Rows from block 2 of a small image classifier, named by matrix and row number. Rows with one number belong to one channel. Each number is 500 + 25 x the weight over its row's rms, rounded and kept within 0 to 999. All counts start at 0. Numbers have three digits each.
Before each channel's rows are labels from the 100 images, of 14848, where the channel reaches its highest value: "strongest on" is what is common among them; "peak at" is the part of the image that holds the peak. Only what is clearly more common there than usual is listed. The data: retinal OCT scans (Kermany 2017). In brackets: how many of the 100.
# convs1: first pointwise conv (model.blocks.2.convs.1.weight, 320x160x1x1), inputs 0-79
# convs3: second pointwise conv (model.blocks.2.convs.3.weight, 320x320x1x1, transposed), outputs 0-63

strongest on: finding: diabetic macular edema (43)
peak at: middle right (27)
convs1.215:472484491519526495471491497490481528496516480524452504510520519502474488487518493563498522512538482509471522472492516497507524501475495545456518470480481488487487485476501529518493483503492476484484541508475471487518509428480487474566538467
convs3.215:499518489444524553464501550472505496483517494506489525508503474515448486506501471525491512519513488520507521472508505514511474463460458508483493474476510492485503469532505508474553528498488471

strongest on: finding: choroidal neovascularization (64)
peak at: middle left (25)
convs1.27:530518473466481494513455496502478452495470564521488536487507549550512519477488492489503517485498515523497492477532501517514474499498492510470503472500478501473497523531470492496495520494491499486488464518505463508500478463517490491546502509
convs3.27:528490504497495555495504493490536492526477457521516487511515463486541505483520501514514509508516521514509488550523479488510520524514479502505465512526448526520478502489496486485515537502479478

strongest on: finding: diabetic macular edema (29)
peak at: middle right (43)
convs1.49:511490531476479458470493483477511528483456489504465467501545483481495506471515499514489495462469462535489497520501476516488510479511526475489437507509510513492555473481499527491498507489493482487522490542519511514472514467485480495483531548
convs3.49:492470484520512517544496483502508530515525479492486508531494529496514508498506475468472504495509482477510462527504495538509456509534526466534506527543543478497493546484525459536519506495522478

strongest on: finding: drusen (58)
peak at: centre (28); middle left (26)
convs1.127:504481444477525512522516528504544530502498495503545472491491491501501494471502499501456498502482532497499550504488503549481469530488496471503560501515490509497502506534492511486456477511523507527552508517513448517541497551507512563459519479
convs3.127:510482518515504519477464502480492481525537462508520510506538519486516497480538519478467527496533513516490469519499496501508510498524550526504468540513497567551528521500484534484478519531533486

strongest on: finding: drusen (35)
peak at: middle right (38)
convs1.64:514481505451539508500467505507513530503477483487518492463530487514480504421498527512505527505486489505487504515430498542475495500532479476476530490542485522461505495469514492520464469486512488506518465523524478515523476508492475543549457475
convs3.64:510500495523517529477503516540450505490449464486434485494563546502502572482468522476483480473497479512489459492515506454503514461472458515520519497561492540435530509515522531483516507540535504

strongest on: finding: choroidal neovascularization (68); finding: drusen (26)
peak at: middle right (32); centre (29)
convs1.15:476528478497516486462559466511489493567508472510474484484511507520480511532481514471523505508499510500516458514470509524490517512464516518493520491495519527526499525523523490456472500463499494476495536492442514507460514495481495464497532515
convs3.15:456490520493511471462486508529500478547488476504476448515473513484479532465448454525495471471521513500504483512519489472480485483500510490506509468489452507500505516489497509548533506508512507

strongest on: finding: diabetic macular edema (38)
peak at: middle left (31)
convs1.276:500492473476484454457481502475503520543512504485479435525483539526519536504468474488534472512501487466491436448521488447477523520461482472496506499546496528480473458475481546482513518477470494483511470476499499482483530480503521455454515499
convs3.276:525498492490499489504517495494531499467506455503535512539467493503513485491502499544506476521509511484483536521521490474521434517515518524480509470531518511549463468488487530525479498495541467

strongest on: finding: diabetic macular edema (58)
peak at: middle left (27)
convs1.243:496502513441504508467491484523500503517498491486529496488463484522538528503463468521493496484496543483438449523499453486502504506471515445527514512485517515446466505517483507455497478512491494491483492483469477439490536452472517478491507517
convs3.243:521545481490511515504527500521492494551512546501491461519499507524473473498510569470438495472450491471516519498451503507468489507522501487469494469456455448480533468479496468509529514511490469

strongest on: finding: diabetic macular edema (42)
peak at: middle left (36)
convs1.159:490489507520518463511509499468508471515525494505489516450497493527508573517482518500473469490493459539517480494516503498486448501424535479490483496497537526509491490465507536476501514513505507494538499532469450521461513495482467468526502532
convs3.159:503524480493497489497482534460509485495506485490469496507528447496494481521473520524498527459521508475502495558510489488483517505509483462520500530452502482534497500526541471500508520536512469

strongest on: finding: drusen (44)
peak at: middle right (34); centre (25)
convs1.237:527491508480452501438494481501503501519502507519508480486464510505528550518447495466507490475484498490516526510469512501499509514544520533465466496500486477528503499498460533469462516481507566512521485502500515493486497486525492541538524463
convs3.237:473515532445511510522520499509450453539531512505495539485493478536473509501566522488492547503499510537477463495504515559474501513506523470557497552491555471496506501509506491488478521506484489

strongest on: finding: diabetic macular edema (34)
peak at: middle right (26)
convs1.232:470533496491518443464487489486481456481463474490479507547485488473487511493553468464486518541499480526546507511506528510421489531519476456521470488524510515494530443513480507549476497489505475506502516512489515510506505500468501510524471499
convs3.232:477517544481454518468494470523551524497522525469507510503462473496478490501529512543489480503520536509524501482514491502472478524474556506459519508519504527499498483485524500521503517515460528

strongest on: finding: drusen (27)
peak at: centre (31)
convs1.112:514509512476496497519502520528542498576492493516510516475485477505541432501515540457480501519500461538491478495471478492510519510468483487491464511477476492521527481498453547446471503486491506510468523515507493520499528521492474513530510489
convs3.112:516508455510465497519520511486536478528463534505524524498523507513515504520488479501533507468458485487486469516500472538483506482506545502528480556507488482440483529494525496505472491509495481

strongest on: finding: diabetic macular edema (44)
peak at: middle right (27); centre (25)
convs1.284:464512479491544476469486494477513510553503457485519509489494481482506533495486450545455492520526527477521493397489522456466508521525478534488503500504477457463510505466513510501521470507527524468508483464528539478489501513490522520527469520
convs3.284:482489491526498439492503508469557439508478518499538486481455467470473472478492517489524502507515494549467523505449525529496517529473515489499505481516531454512519493468507518466521495448540519