python train.py --model="image classifier" --color_jitter=0.2 --activation="relu" --widths=[160, 320, 640] --loss="cross_entropy" --head_dropout=0.2 --residual_init="scaled_by_depth" --eps=1e-08 --adaptive_grad_clip=0.05
Rows from block 5 of a small image classifier, named by matrix and row number. Rows with one number belong to one channel. Each number is 128 + 24 x the weight over its row's rms, rounded and kept within 0 to 255. All counts start at 0.
After each channel's rows are labels from the 100 images, of 14848, where the channel reaches its highest value: "responds to" is what is common among them. Only what is clearly more common there than usual is listed. The data: retinal OCT scans (Kermany 2017).
# convs1: first pointwise conv (model.blocks.5.convs.1.weight, 320x320x1x1), inputs 0-159
# convs3: second pointwise conv (model.blocks.5.convs.3.weight, 320x320x1x1, transposed), outputs 0-159

convs1.191 [137  99 138 116 129 110 130 110 156 171 101 158 164 146 133 128 149 146 138 132 113 120 159 139 142  73 160 131 127 110 140 149 131 130 150 141 116  83 144 139 148 113  95 145 157  92 122 138 130 132 107 112 133 146 153 121 126 107 153 135 114 162  73 154  84 133 108 118 170 164 175 102 121 135 129 104 151  83  94  93 173  93 154 120 156 125 100 131  58 141 146 167 156 115 105 110 112 124 125 122  94 161 129 136 162 174 143 120 132 182 155 139 135 134 109 129 130 140 104 148 138 129 115 144 193 142 136  82 101  80 166 108 127 117 117 133 138 119 103 197  80 126 161 141 104 160 117 164 109 159  97 108 154 176 156 128 143 120  79 118]
convs3.191 [ 98 152 151 139 129 134 168 126 148 102  84 161  99 162 224 148 119 140 133 111 146 123 139 166 146 150 150 146 132  86 132 187 139 119 121 124 169 144 137 138 123 103 155 154 132 156 145 140 118 137 124 149 151 134 132 117 132 145 108 132 129 128 145 107 149 174 175 156 118  93  91 135 136 125 109 120 135 128 115 156 161 141 179 126 123 154 174 161 180 124 201 114 127 107 117 141 146 138 132 138 125 114  78 140 121 114 137 155 119 150 156 108 137 124 118 137 134 108 119 156 132 123  80 157 145 138 136 143 121 151 107 121 133 106 162 140 146 165 136 147 155 147 160 131 101 107 147  95 169 152 139  92 165 157 123  98 154 103 130 149]
responds to: finding: diabetic macular edema

convs1.28 [ 99 127 106 101 118 128 111 158 112 157 124 141 145 100 149  96 110 147 136  94 103 119 109  84 133 154 144 158 112 112 136 146 134 116 113 153 149 133 158 105 155 141 102 125 146 132 116 135 141 150 131 150 154 162 160 102 117  72 126 159 147 117 135 107 122 119 209 123  99  87 170 110 115  87 117 104 145  98  91 109 128 135 117 100  99 113 165 124 126 135 144 150 138 103 147 137  92 107 140 141 182 156 159 118 128 157 142 161 172 142 157 149 157 151 127 136 133 112 128 113 155 148 137 152  95 116 120 123  95 147 191 134 131 135 129 144 123 145 176 115 133 120 101 155 152 119 107 123 106 131 130 134  96 143 142 122 119 143 166 112]
convs3.28 [113 131 128 100 131 164 131 140 120 108 131 119 176  99  64 108 149 126 129 116 128 138 134 102 148 163 121 177 108 135 148 178 143 102 136 144 142 168 154 130 123 159 137  96 134  85 130 157 169 128 147  99 130 135 120 120 205  95 112 117 120 116 122 137 131 138 151 111 105 112 110 162 156  93 100 148 124 128 127 137 112 120 107  90 154 146 107 108  76 110 154 115 139 163 118 132 159 121  74 167 110 127 137 130 119 136  78 133 120 181 121  65 145 158 161 154  71 142 105 134 161 140 165 138 153 100 140 122 102 161 101 155 114 112 132 139 110 131 110 136 134 133 139  93 144 165 115 165 180  90 127 144 139 129 111  92 131 147 114 134]
responds to: finding: drusen

convs1.181 [165 109 148  98  98 107 131 119  80  63 127 111 154  94 114 121 141 143 118 108 102 134 181  72 134 126 151 162 152 113 122 126  86 129 101  65 137 142 152 132 137 125 118 119 107 155 132 122 128 150 144 114 194  85 175 126 112 144 116 113 130 120 133 172 129 166 118 136 123  98  77 141 145 118 144 132 130 150  91 132  72 140  92 104 143 123 156 150 178 131 164 151 136 133 125 114 122 111 110 120 148 101 133 179 134  98 118  93 142 125  99 146 158 161 181  93 162 114 104 147 147 138 113 156 159 126 159 112 127 153  86 132 114 150 148 124 138 114 102 117  91 115 127 132 104 144 110 143 105 124 167 129 105 118  93  97 137 125 136 116]
convs3.181 [147 124 121 138 133  86 128 152 149 151  97 148 134  86  72 106 143 151 123 185 121 137 156 120 154 105 127 139 145 146 130 116 154 122 140 119 154 135 101 125 118  76 134 115  99 167 121 126 104 134 145 123 117 119 148 119 133 128  98 141 130 138 108 124 100  67  86  99 113 150 122 122 135 108 130 142 157 164 147 136 134  96 115 108 110  89 156 117 104 153 129 128 132 111 151 103  98 128  73 115 162 130 171 101  99 140 102 134 139 121 143 158  94 120 106 128 135 172 139 141  59 120 124 145 151 152 138 135 155 119 112 144 128 160 108 147 127 135 115 120 105 102 146 157 121 141 115 123 133 145 119 124 128 119 109 127 110 116 146 111]
responds to: finding: drusen

convs1.283 [139 120 123 127 129 103 143 153  73 145 138 151  94 148 127 128 150 149 132 116 110 137 114 169 173  79 119 128 138 112 207 136 111 147 140 107 125 117 133 112 149 162 132 180 138 140 138 124 152 146 141 128 125 126 112 152 124  95 130 135 106 104 129 160 124  95 133  90 147 143 144 105  66 122  92 157  93  73 129 134 125 137 122 144 142 128  85 133  84 158 145 113 103 129 100 139 114 124 107 124 122 111 118 148 147 144 119 175 113 121 131 145 126 161 133 159 195 139 118 129 143 125 121 115 108 117  82  82 172 112 140 131 136 183  94 137 138 129 124 158 130  94  82 143 123 132  68  68 138 162 102 127 115 182 152 163 165 104 141 190]
convs3.283 [129 141 116 110 135 149 139 114 140 146 183 163 172 137 136 167 110 131 144 151  78 139 121 141 138 108 123 131 145 113 107 133 157 113 121 102 118  98 154 127 136 124 128 127 197 158 134 169 158 161 149 133 111 151 128  85 100 144 144 137 130 119 111 141 155 137  91 169 175 131 128 120 119 114 117 129 133 139 131 136 152 141 128 195 145 138 127 187 171 159 182 142 118 128 133 104 108 102  90 135 159 134 109 181 157 166 166 131 158 113 153 110 125 126 129 218  99 138 145 120 162 131 124 143 126 129 138 139 177 131 138 121 148 124 117 124 172 157 122 131 158 146  83  95 134 135 160 121 126 149 136 131 132 136 107 137 146  54 123 104]
responds to: finding: diabetic macular edema

convs1.25 [146 110 108 117 140 128 150 101  99 147 146 116 139  94 112 184 129 136 113  95 133 176 116 170 127 145 124 122 144 136 118 127 165 119 125 130 151  90 110 151 150 117 127 141 166 180 109 142 120 120 123 128 109 112  88 133 127 156 114 114 110 149 133  87 146  98 155 117 143 154 176 148 101 121 111  75 175 136 121  94  77 102  99 117 120 114 129  56 114 145 132 131 104 114 176 164 115  99 116 146  95 157 123 140 115 132 180 123 107 163 127 113 123 121 118 128 115 100 108 187 115 120 124 128 172  99 151 139 103  75 114 145 123 141 121 115 148 113 157 146 154 102 154 164 114 117 125 179 160 130 139 121 129 132 154 148 143  98 142 171]
convs3.25 [ 96 149 135 122  74 131 112 103 122 127 145 125 124 169 108 163  71 146 142 141 139 104 146 109 100  95 127 112 126  99 128  92 163 170 150 126  79 125  89 168 134 101  81  85 109 137 133 132 105 118 125 105 142 131 152 141 131  99  89 183 144 139 116 156 169 115 112 171 142 128 158 128 136  92 179 142 115 141 136 109 136 152  94  69 131 112 129 133 137 108 121 127 119  79 122 137 146 132 116 101 131 117 161  90 114  86 108 145 143 103 141 176 109 151 136 153 128  99 144 156 149 121 168 106 142 170 132 149 154 115 158 154  61 136 112 127  82 112 152 136 132  84 126 140 144 110 121 110  88 155 136 150 145 133 135 121 153 105 133  87]
responds to: finding: drusen

convs1.250 [155  89 118 122 101 101 104 144 148 126 130 112 195 117 160 139 140 124 137 192 145 118 145 117 158 126 119  97  81 125 148 139 123 141 131 118 129 129 120 117  84 152 175 117 126 114 139 165  98 135 141 101  95 127 168  83 147 127  95 157 110 135 128 161 168 125  78 149 128 135 157 136 140 128 137 131 116 135 137 118 108 104 135 100 143  88 135 126 138 110 163 112  95 135  55 125 143 138 127 149 110 104 100 159 102 119 129  83 107 113 122 195 134 141 165 128 105 166 135 127 127 113 143 174 115 101 157 130 129 187  92 121 111 113 115 148 138 145 125 106 120 118 115 196 160 131 134 101  77 140 148 123 121  83  86 117 145  97 118 169]
convs3.250 [128 149 146 126 164 115 116 127 130 152 131 100 179 129 153 167 160 115 142 142 129 126 145 134 154  87 175 143 119 101 147 141 156 101 129 158 106 139 190 129 137 149 125 131 128 138 138 121 118 118  79  92 119 141 105 148 109 121 103 175 137 169 145 156 147 129 143 136 106 107 133 150 162 121  77 131 112 149 158 136 135 139 141 154 121 131 128 129  94 139 155 159 131  98 165 133  83  86 152 107 132 168 130 124 127 101 114 118  61 129 133 112 164 124 149 134 126 140 117 107  88 129 148 142 124 153 148 145 103 129 116 143 111 130 168 128 131  79 112 134 150 132 137 149 132 125 157 146 125 138 147 127 128 161 100 111 126 161  78 108]
responds to: finding: normal

convs1.222 [155 117 127 130 122 118 147 141  92 100 133 132 188 142 148 101 144  98  81 119 152 140 116 116  78 158 124 156 151 144 117 121 125 115 108 107 109 143 122 126 113 121  67 157 131 142 134 119 153 165 136 126 140 114 185 147 111 114 114 124 151 106 116 141 140 122 155 143 118 115 185 123 150 104 158 101 156 115 134 121  99 137  86 125 133 141 105 105 145 126 128 147 104 159 162  86 131 146  95 113 148 117 113 141 148 112  94 149 140 110 108 122 114  68 151 124  75 153 144 152 183 142 111 146 147 136 119 111  82 114 125 136 130 139  98 125 195  86 136 101  95 133 120 121 176 138 129 150 106  99 101 143 154 104 143 153 128 133 122  96]
convs3.222 [120 148 129 147 110 113 135  95  92 116 135 146 130 137 113 136 124 133 131 167 116 137 107  90  62  98 111 103 112 177 140 153 162 113 137 105 114 126  89 124 124 136  97  64 113 147 149 118 144 135 108  94 121 152 160 157 150 152  90 133 147 160 118 145 127 137  99 115 127 122 159 151 116 100 118 103 114 162 142 110  94 135 106  72 123  94 118 109  88 128  75 127 136 139 144  95 106 129 123 150 151 131 118 136 121  92  84 150 123 148 154 173 116 114 143 171 143 131 107 169 117  92 109 133 158 132 138 155 123 145 148 124 106 142 129 160 118 124 148 144  75 104 170 172 170 122 143 164 111 130 119 139 186 102 115 121 154 120 122  82]
responds to: finding: choroidal neovascularization

convs1.127 [123 146 135 123 150 115 117 102 168  99 116 116 180 143 137 118 107 106 130  97 107 139 101 120 135  87 126 118 124 130 180 105 128 135 125 175 100 126 118 124 123 102 129 131 124 133 140 126 123 138 142 106  87 142 147 105 114 113 123 107 141  77 119 153 134  76 189 144  72 174 130 113 185 133 106 136 108 106 115 124 142 118 114 122 129 177 164 171 145 113  97  99 141 132 148 160 123 130 154 107 156 143 111 124 155 137 131 113 127 113 118 147 111 146 139 160 134 118 148 113 125 117 144 104  80 127 159 131 157  79 116 116 109 131 141 141 113 127 136 182  74 119  76 157  93 133  79 101  81 139 130 147 131 138 125  66 170 143 155 115]
convs3.127 [ 71  97 109 156 167 123 108 139 124 120 140 123 171  70 154 121 167 122 143 115 108 138 110 123 123 159 162 138 116 150 125 126 132  91 119  99 130 136 168 142 130 173 149 110 155 145 109 154 140 150 120 107 127 105 108 130 118 103 107 161 121 115 123 134 148 135 165 114 123 117 180 204 129 180 138 134 108 154 136 122 168 111 175  79 133 111 122 156 126 137  95 130 134 177 114 159 174 142 113 173 133 131 124 148 104 139 139 111 120 103 129  99 167 141 120 150 134 140 125  85 143 114 118 147 119 163  98 124 119 125 109 136 159 113 157 126 130  64 117 122 146 141 120  99 131 120 119 183 120 124 110 126 106 146 122 106 137 152 110 171]
responds to: finding: diabetic macular edema

convs1.14 [147 116 154 129 131 118 146 138 118 124 127 125 134 165 124 126 133 164 152 110 139 122 147  83 145  97 192 146 151 126 165  96  80 116 126 143 145  99 113 123 147  73 138 109 124 100 133 136 127 116 138 116 126 139 170 142 149 158 128 142 141  92 137 143 154 110 150 131  82 102 140 140 208 126 117 142 110 137 158 166 106 146 121 126 102 130 130 151 129 123 135 120 128 144 130 102 124 118 155 116  99 156  99 149 116 127 178 137 118 135  82 148 124 110 138  72 103 157 142 190 149 143 127 135  84 159 130 124 134 117 118 140 136 117 138 123 113 154 129 149 137  82 128 126 108 126 130 123 106  95 157 136 123 154 169 112 132 129 173 124]
convs3.14 [107 108 101 138 161 122 127 120  90 112 152 142 118 134 111 110 111 125 139 103 140 126  98 112 127 130 145 157 104  94 130 135 174  79 117 143 187 128 121 116 126 202 128 128 157 117 103  87  87 117 136 119  87  97 140 107 169 114 128 128  87  89 139 116 130 127 108 155 119 111 136 188 114 125 152 146 131 150 120 113 144  83 118  94 133 108 118 127 119 101  86 113 138 167  80 101 132 124 131 181 129 111 109 171 124 133 125 150 146 143 147 120 127 136 140 102 144 162 143 133 127 127 194 145 145 149 107 167 130 115  76 121 133 147 126 123  88 153 157  97 135 149  88 119 115 137  83 110 129 163  95 116 116  96 144  99 143 128  95 159]
responds to: finding: diabetic macular edema

convs1.190 [149 136 122  88 136 112 127 120  56 114 113 137  77 130  96 148 125 147 160 111 154 153 137 122 136 162 104 141 138 136 133 130  74 115 112 112 137 128 188 159 101 129 134  93 124 105 122 122 103 148 157 111 140 157 112 123 150 101 137 122 128 149 162 107 130 170 128 121 101 189  94 127 180 118 141 154 109 101 141 107 111 135  68 102 163 156 143 126 154 108 135 114  86 160  56 147 145 118 116 131 117  87 143 134 134 144 129 131 123 128 152 119 116 130 140 163 146 150 163 132 181 134 120 123 131 126 141 103 168  98 132 112 136 143 157 147 119 124 104 121  41 113 135 141 157 156 108 153 106 133 163 119 165 144 141 124 116 137 123 179]
convs3.190 [137 184 154  61 111 147 151 122 120 126 129 163 145 134  95 130  91 113 121 131 114 133 122 106 117 126 130  88 131 163  93 123 107  89 123 149 121 130 116 127 128 152 120 119 143 154 126 110 186 145 114 144 134 161 100 145 161 155 122 135 145 137 112 139 145 130 192 152 141 141 121 131 140 125 114 107 110 156 140 124 147 136 141 136 154 131 118 184 154 147 107 106 126 102 124  79  99 149 123 104 180 128 136 141 139 179  86 152 129 106 164 103 131 151  79 115 121 144 152 143 135 139 111 124 130 113 132 101 162 135 153 131 162 135 137 124 149 146 124 146 116 122 115 106 147 158 146 127 126 145 132 133 133 124 109 104 127 114 102  87]
responds to: finding: diabetic macular edema

convs1.193 [109 155 126 143 146 150 116  91  67  99 146 152 140 124 126 147 141 126 145 140 131 102 131 124 156 113 129 100 132 162  92 108 142 157 144 136 166 131 168 118  84 134 131 162 128 156 140 134 147 125 145 124  94 139 107 141 141 143 150 137 145 114 131 107 106 147 112 118 140  90 132 126 102 131 181 138 113  97 108 140 151 133 118 105 140 141 136 117  88 102 123 122 157 114 128 172 107 124 128  99 105 106 126 108 131  99 112 174 139 140 122 102 125 132 117 161 159 154 168 134 174 135  96 144 136 166  59 134 108  86 129 118 127 158 116 128 114 160 138 141 123  94 125 125 108 102 133 119 142 173 156 103 147 124 146  83 149 134 151  86]
convs3.193 [133 115 131 109 177 169 133 114 102 134 179 151 102 157  93 160 143 132 124 116 168 130 120 127 113 109 145 174 133 122 101 134 100  99 121 111 126 155 129 118 135 125 144 177 129 158 118 145  85 118 117 121 138 167  90 117 156 150 158 126  94 148 136 142 123 150 192 136 119 131 130 141 135 218 106 137  90 123 150 136 149 123  93 132 133 182 136 105 127 135 165 117 116 146 131 138 119 125 115 148 109 128 126 155 154 181  98  97 123 110 116 103 167 132  97 110 124 137 120 143 190 159  87 138 131 150 123 122 149 122 163 105 145 143 137 131 138 157  96 135 113 134 106 118 117 137 112  93 116 112 125 127 109 130 140 104 121 125 100 146]
responds to: finding: choroidal neovascularization

convs1.78 [ 97 102  90  98 123 167 122 146 127  60 138 122 104 138 122 134 135 142 146  86  87 107 143 118 119  92 105  99 118  94  96 148 147 131 119 120 139 126 152 133  97  81 120 122 123 179 113 128  97 124 142 135 134 152 167 137 129 158 139  60 135 118 111 126 100 127 109 124 154 129 111 104 138 142 142 134 120 119 145 142 121 136 127 126 129 136 129 112 144 129 136 144 148 109 123 132 112 149 150 133 114  77 125 104 150 147 136  75 137 117 156 124 117 114 149 140 123 132 164 151 156 127  86 120 146  72 123 149 171 153 162 143 142 129 129 149 133 113 122 105  85 114 144 134 146 137 140  93  97 119 144 142 152 151 147  62 115 153 110 113]
convs3.78 [102 122 119 190  98  66 112 134 140 117 138 135 121 136 105 132 118 138 128  95 125 136 144 129  90 103 146 124 156 125 126 141 113 147 141 158  99 126 133 129 127 114 115 103  82 161 133 103  71 119 138  65 123 112 134 125 136 130 143 142 126 122  78 142 133  99 127 134 131 122 122 137 125  94 186 130 112  83 133 119 110 129 115 148 130 144 128  61  85 144 111 176 124  87 126 134 156 122 167 144 111 135 152 118 104  88 148 113 154 108 122 173 123  95 165 111  85  13  99 136 122 122 145 114 111 157 127 142 109  79 116  99 104 124 123 118  93 108 120 127  63 105 159 127 122  97 124 142 120 132 122 131 109 123 127 120 141 139 113 104]
responds to: finding: drusen

convs1.76 [126 118 119 152 118 141 117 103  82 106 108 106 119 140  99 147 119 111 156 131 105 121 112 136 112 109 173 112 154 130 120 114 116 138 139 107 113 139 112 138 144  76 133 102 100 138 139 156 153 112 148  85 167 169 112 139 126 129 121 164 122 140 128 127 156 172  83 159 200  78 155 143 154 154 110 156 155  40  96 138 159  83 108 101 144 144 110 159 119 147  92 120 118 150 122 113 139 130 134  96 131 171 136 155 109 143 128 116 138 137 153  90 128 143 122 138  90 143 100 130 136 119 128 170 142 123 147 116 131 150 109 109 151 137  98 123 109 110  94 149 111 135 147 136 157 135 121  92 122 160 139 158 124 138 110 101 114  81  60 128]
convs3.76 [107 119 113 167 114 116 125 137 151 157 106  86 143 142 153 168  84 115 179 139 139 142 147 194 161 122 165 137 145 143  63 113 121 164 116 115 132 130 149 121 116 136 112 150 118 111 123 110 116 142 135 167 107  80 157 101  78 158 146 163 132 125 108 164 114 146 138 125 175 125 129 125 147 122 153 143  91  86 133 148 162 111 136 114  97 154 124 134  78 158 121 155 138 131 138 150 108  93 115  96 156 132 153 131 114 125 123 175 129 118  96 131 118 132 137 129 114 127 115  87  78 132 120 111 161 158 172 134 105 132 154 106 155 133 116  92 113 118 123 121 145 106  77 115 130 127 130 153 170 106 108 121 104 145 147 111 100 161 147 139]
responds to: finding: normal

convs1.49 [143 144 140  99 100 114 140 140 121 147 156 142 133 129  97 142 108 145 112  96 126 150 146 157 142 117 160  89 101 132 142 126 134 112 119 111 120 115 150 135 147 116 124 125  97 172 112 122 123 133 103  89 124 137 105 126 116 121 135 125 151 146 113 151 141 140 174 106 111  96 114 122 138 123 101 123 129 118  91  87 112 103 160 175 119 143 109 170  94 144 147 144 108  82 128 106 129 114 146 138 182 183 142 141 135 137 132 123 147 144 125  92 117 166 122 134 111  91  96 136 109 135 132 158 149  80  83 114 139  93 105 124 123 116 111 113  95 129 116 170 120  89 155  92 134 141 119  40  87 117 137 126 173 189 171 129 129 158  80 152]
convs3.49 [114 149 148  83 117 207 110 126 119 135 134 103 118 119 162 141 163 119 116 115 119 130 141 146 167 153 149 175 120 110 108 172 166 137 128 121 126 117  87 110 125 193 137 142 120 119 143 153 157 108 147 137 114 118 170 137  82 134 151 143 156 117 170 148 116 106 174  93 135 152 174 187 128 132 113 136 103  97 129 140 133 121 137 126  97 165 125 175 135 113 167 150 132 148 129 151  87  91 146  98 142 136 140 140 120 152 134 137 118 128 126 116 138 141 147 121 123 134 103  91 164 142 122 142 118  95 144 142 157 149 153 144 144 126 120 121 151 136  96 108 176 136 133 106 100 136 105  73 143 123 111 138 130 122 117 101  85 172 109 181]
responds to: finding: normal

convs1.236 [ 99 137 110 137 149 128 121 125 102 142 173 103 158 178 119 170 164 171 135 120 163 116 152 107 130 143 182 122 182 145 110 148 119 102 115 120 126 151 111 124 167 141 136 116  77 146 133  81 102 120 101 147 114 122 114 117 135 124 122 163 127 174 136  80 145 129 156 141 186 102 146 169 142 155 132 113 148 115 106 120 160 112 127 110 146 119 123 128 133 113 143 153 127 145 153 103 145 125 131 148 128 201 118 125  92 159 117 151 126 133 136 149 112 156 113 127 138 152 126 120 126 118 140 104 112 126 113 139 113 139 132  94 194 129 134 135  79 129 116 158 209 164 164 181 110 152 150 144  97 120  99 133 109 149 158 112 147  91 112 138]
convs3.236 [121 154 141 136 180 145 133 131  96 156 132 141  94 108 184 188 159 143 149 140 176  89 131  90  60 140 114 141 111 138 119 130 127 110 132 141 115 142 158 129 120 109 105 111  93 170 134 133  89 148 156  98 119 131  91 124 118 117  59 160 125 135 141 163 107 141 116 183 135 145 158 111 120 136 114 136 154 151 127 136 148 128 133 142 118 118  97 118 150 122  97 154 110  82 133 178 140 109 120 101 128 130 137 154 142 132 120 126 127 134 118 126 136  97  97 111 122  81 133 149 120 126 136 137 135 169 111 161 133  93 133 117 102 104 144 127 108 138 130 136  80 108 158  71 124 136 149 113  95 108 115 131 109 157 105 101 128 134 131 102]
responds to: finding: drusen

convs1.266 [120 126 116 144 102 114 107 116 146 136 164 129 142 117 109 154  79 103 132 180 106 150 121 105 167  94 113 130 165 131  89 137 118 111 125 105 151 136 104 124 154 125  96  70  92 122 139 102 161 101 136 105  85 123 145 128 140 129 159 108 123 122  95 119 120  57 141 100 123 141 119 175  90 150 146 103 163 208 168 127  93 143 146  80 124 134  99 120 130 108 106 118 124 140 112 134 159 128  65 108 140  97 107 176 132 138  98 104 132 130 162 145  93 123 124  96 145 151 105 125 151 134 123 124 100 144 118  95 120 109 147  81  61 100 132 132 168 149 127  98 131 150 137 136 136 150 140 145 134 168  96 136 131 110 108 150 130 149 121 131]
convs3.266 [ 89  56 147 116  84 124 128 150 157 125 114  89  77 111 119 109 125 149 115  98 136 118 152 143 128 122  98 157 135 137  96 150 100 168 135 144 127 126  96 131 140 112  99 127 120  59 129 153  89 134 118 119 146 113 172 114 125 126 130 114 128 107 117 146 132 133 136 112  98 134 171 119 101 127 171 119 148 118 115 122 120 152 130  96 146 140 102 153 102 116 121 111 128 127 116 165 137 169 119 104 120 110 152 111 120 132 162 109 143 111 136 113 104 133 126  99 126 117 139  95 143 130 103 114  92  95 107 109 117 130 186 112 138 114 108 121 122 148 163 149 169 128 146 112 146 126 128 169 156 111 147 124 127 113 128 134  74 153 135 150]
responds to: finding: diabetic macular edema

convs1.261 [152 134 124 130 112 128 129 155 126 153  94 147 126 155 113 165 139 117 138 140  90 150 154 153 129 128 129 126 166 130 134 131 161 128 120 128 129  74  98 122 168 109 124  84 119 111 168 139 124 110 129 131 172 143  92 117 132 131 106 159 143 160  87 124 119 113 136 117 106  69 173  69 121 138 130 125 195 132 143 119 148 134 120 113 164 117 143  95 131 117 123  94 125 119 106 124 105 150  87  91 159 148 146 164 111 109 173 152 114 155 179 121 158 131 117 110 169 129  93 135 130 105 119 150 150 125 156 112 112  62 154 139 132  79 143 118 124 126 123 127  92 104 151 163 132 158 121 152 143 125  96 130 183 132 135 119 135  63  82 124]
convs3.261 [ 81  71 135 109 140 122 167 129 100 121 122 161 101 135 119 120 138 115 124 117 153 105 138 111  96 148 144 147 142 150 137 152 144 142 122 134 151 122 153 150 133 128  98 167 114  99 161  94 114 141 108 122 104 154 112 140 115 133 120 149 146 166 102 110 157 143 137 140 129 147 125  90 125 140 121 130 163 134 118 100  75 143 145 132 135 110 137 152 159 123 161 117 138 121 142 110 149 161 129 118 139 144 108 173  75 162  99  79 139 120 175 146  96 117 106 158  69 146 161 153 119 118 168 159  84 117 127 161 139 102 110 134 121 132 168 153 130 177 150 139 141 138 150 149 106 138 152  95 157  81 143 132 120 106 116 102 160 106 159 127]
responds to: finding: normal

convs1.229 [110 134 134  90 114 137 134 156 123 139 143 179 137 109 174 146 118 151 145  98 169  98 106 142 119 136 159  83 178 112 120 119 137 156 170 125 112 132 142 107  99 124 127 140 111 108 110 162 126 157 105 135 160 138 122 132 159  86 123 103 129 124 158 147 163 140 165 167 186 136 155 140 133 104 163 138 130 120 142 118 119 117 120 148 119 159 132 144 135 136 112 112 143 137 100 114 104 135 127 121 197 136 130 142 153 169 157 114 115 114 167  73 147 150 157 155  98 129  80 159 158 141 148 137 166 128  90 172 134 109 160 116 160 129 162 136 131 110 170 150  76 123 155 134 130 134 121 113 163 131 109 128 102 128 135 107 108 169 142 143]
convs3.229 [127 137 108 116 165 132 144 145 123 115 141 123 136 131 179 127 163 122  82 182 137 136 136 108  85  96 131 154 118 129  56 154 171 130 132 128 132 131 160 124 135 211 104 144 125  87 134 155 111 127 140 167 115 126 146 126 135 112 109  83 133 107 143  99 106 115 104 135 136  93 100 145 143 138 136 110 123 124  99 189  72 118 138 175 104 102 129 148  93 131 134 112 136 158 117 142 139 101 112 159 126 114 100 114 147 166 148 135  90 136 106 125 146 146  91 145 107 158 127 103 120 107 119 108 145  91 132  97 149 120 134 139 141 128 109 112 106 125 125 106 154 136 144 151 144 126 127 136 160 165 133 133 118 147 110 121 108 149  97 159]
responds to: finding: drusen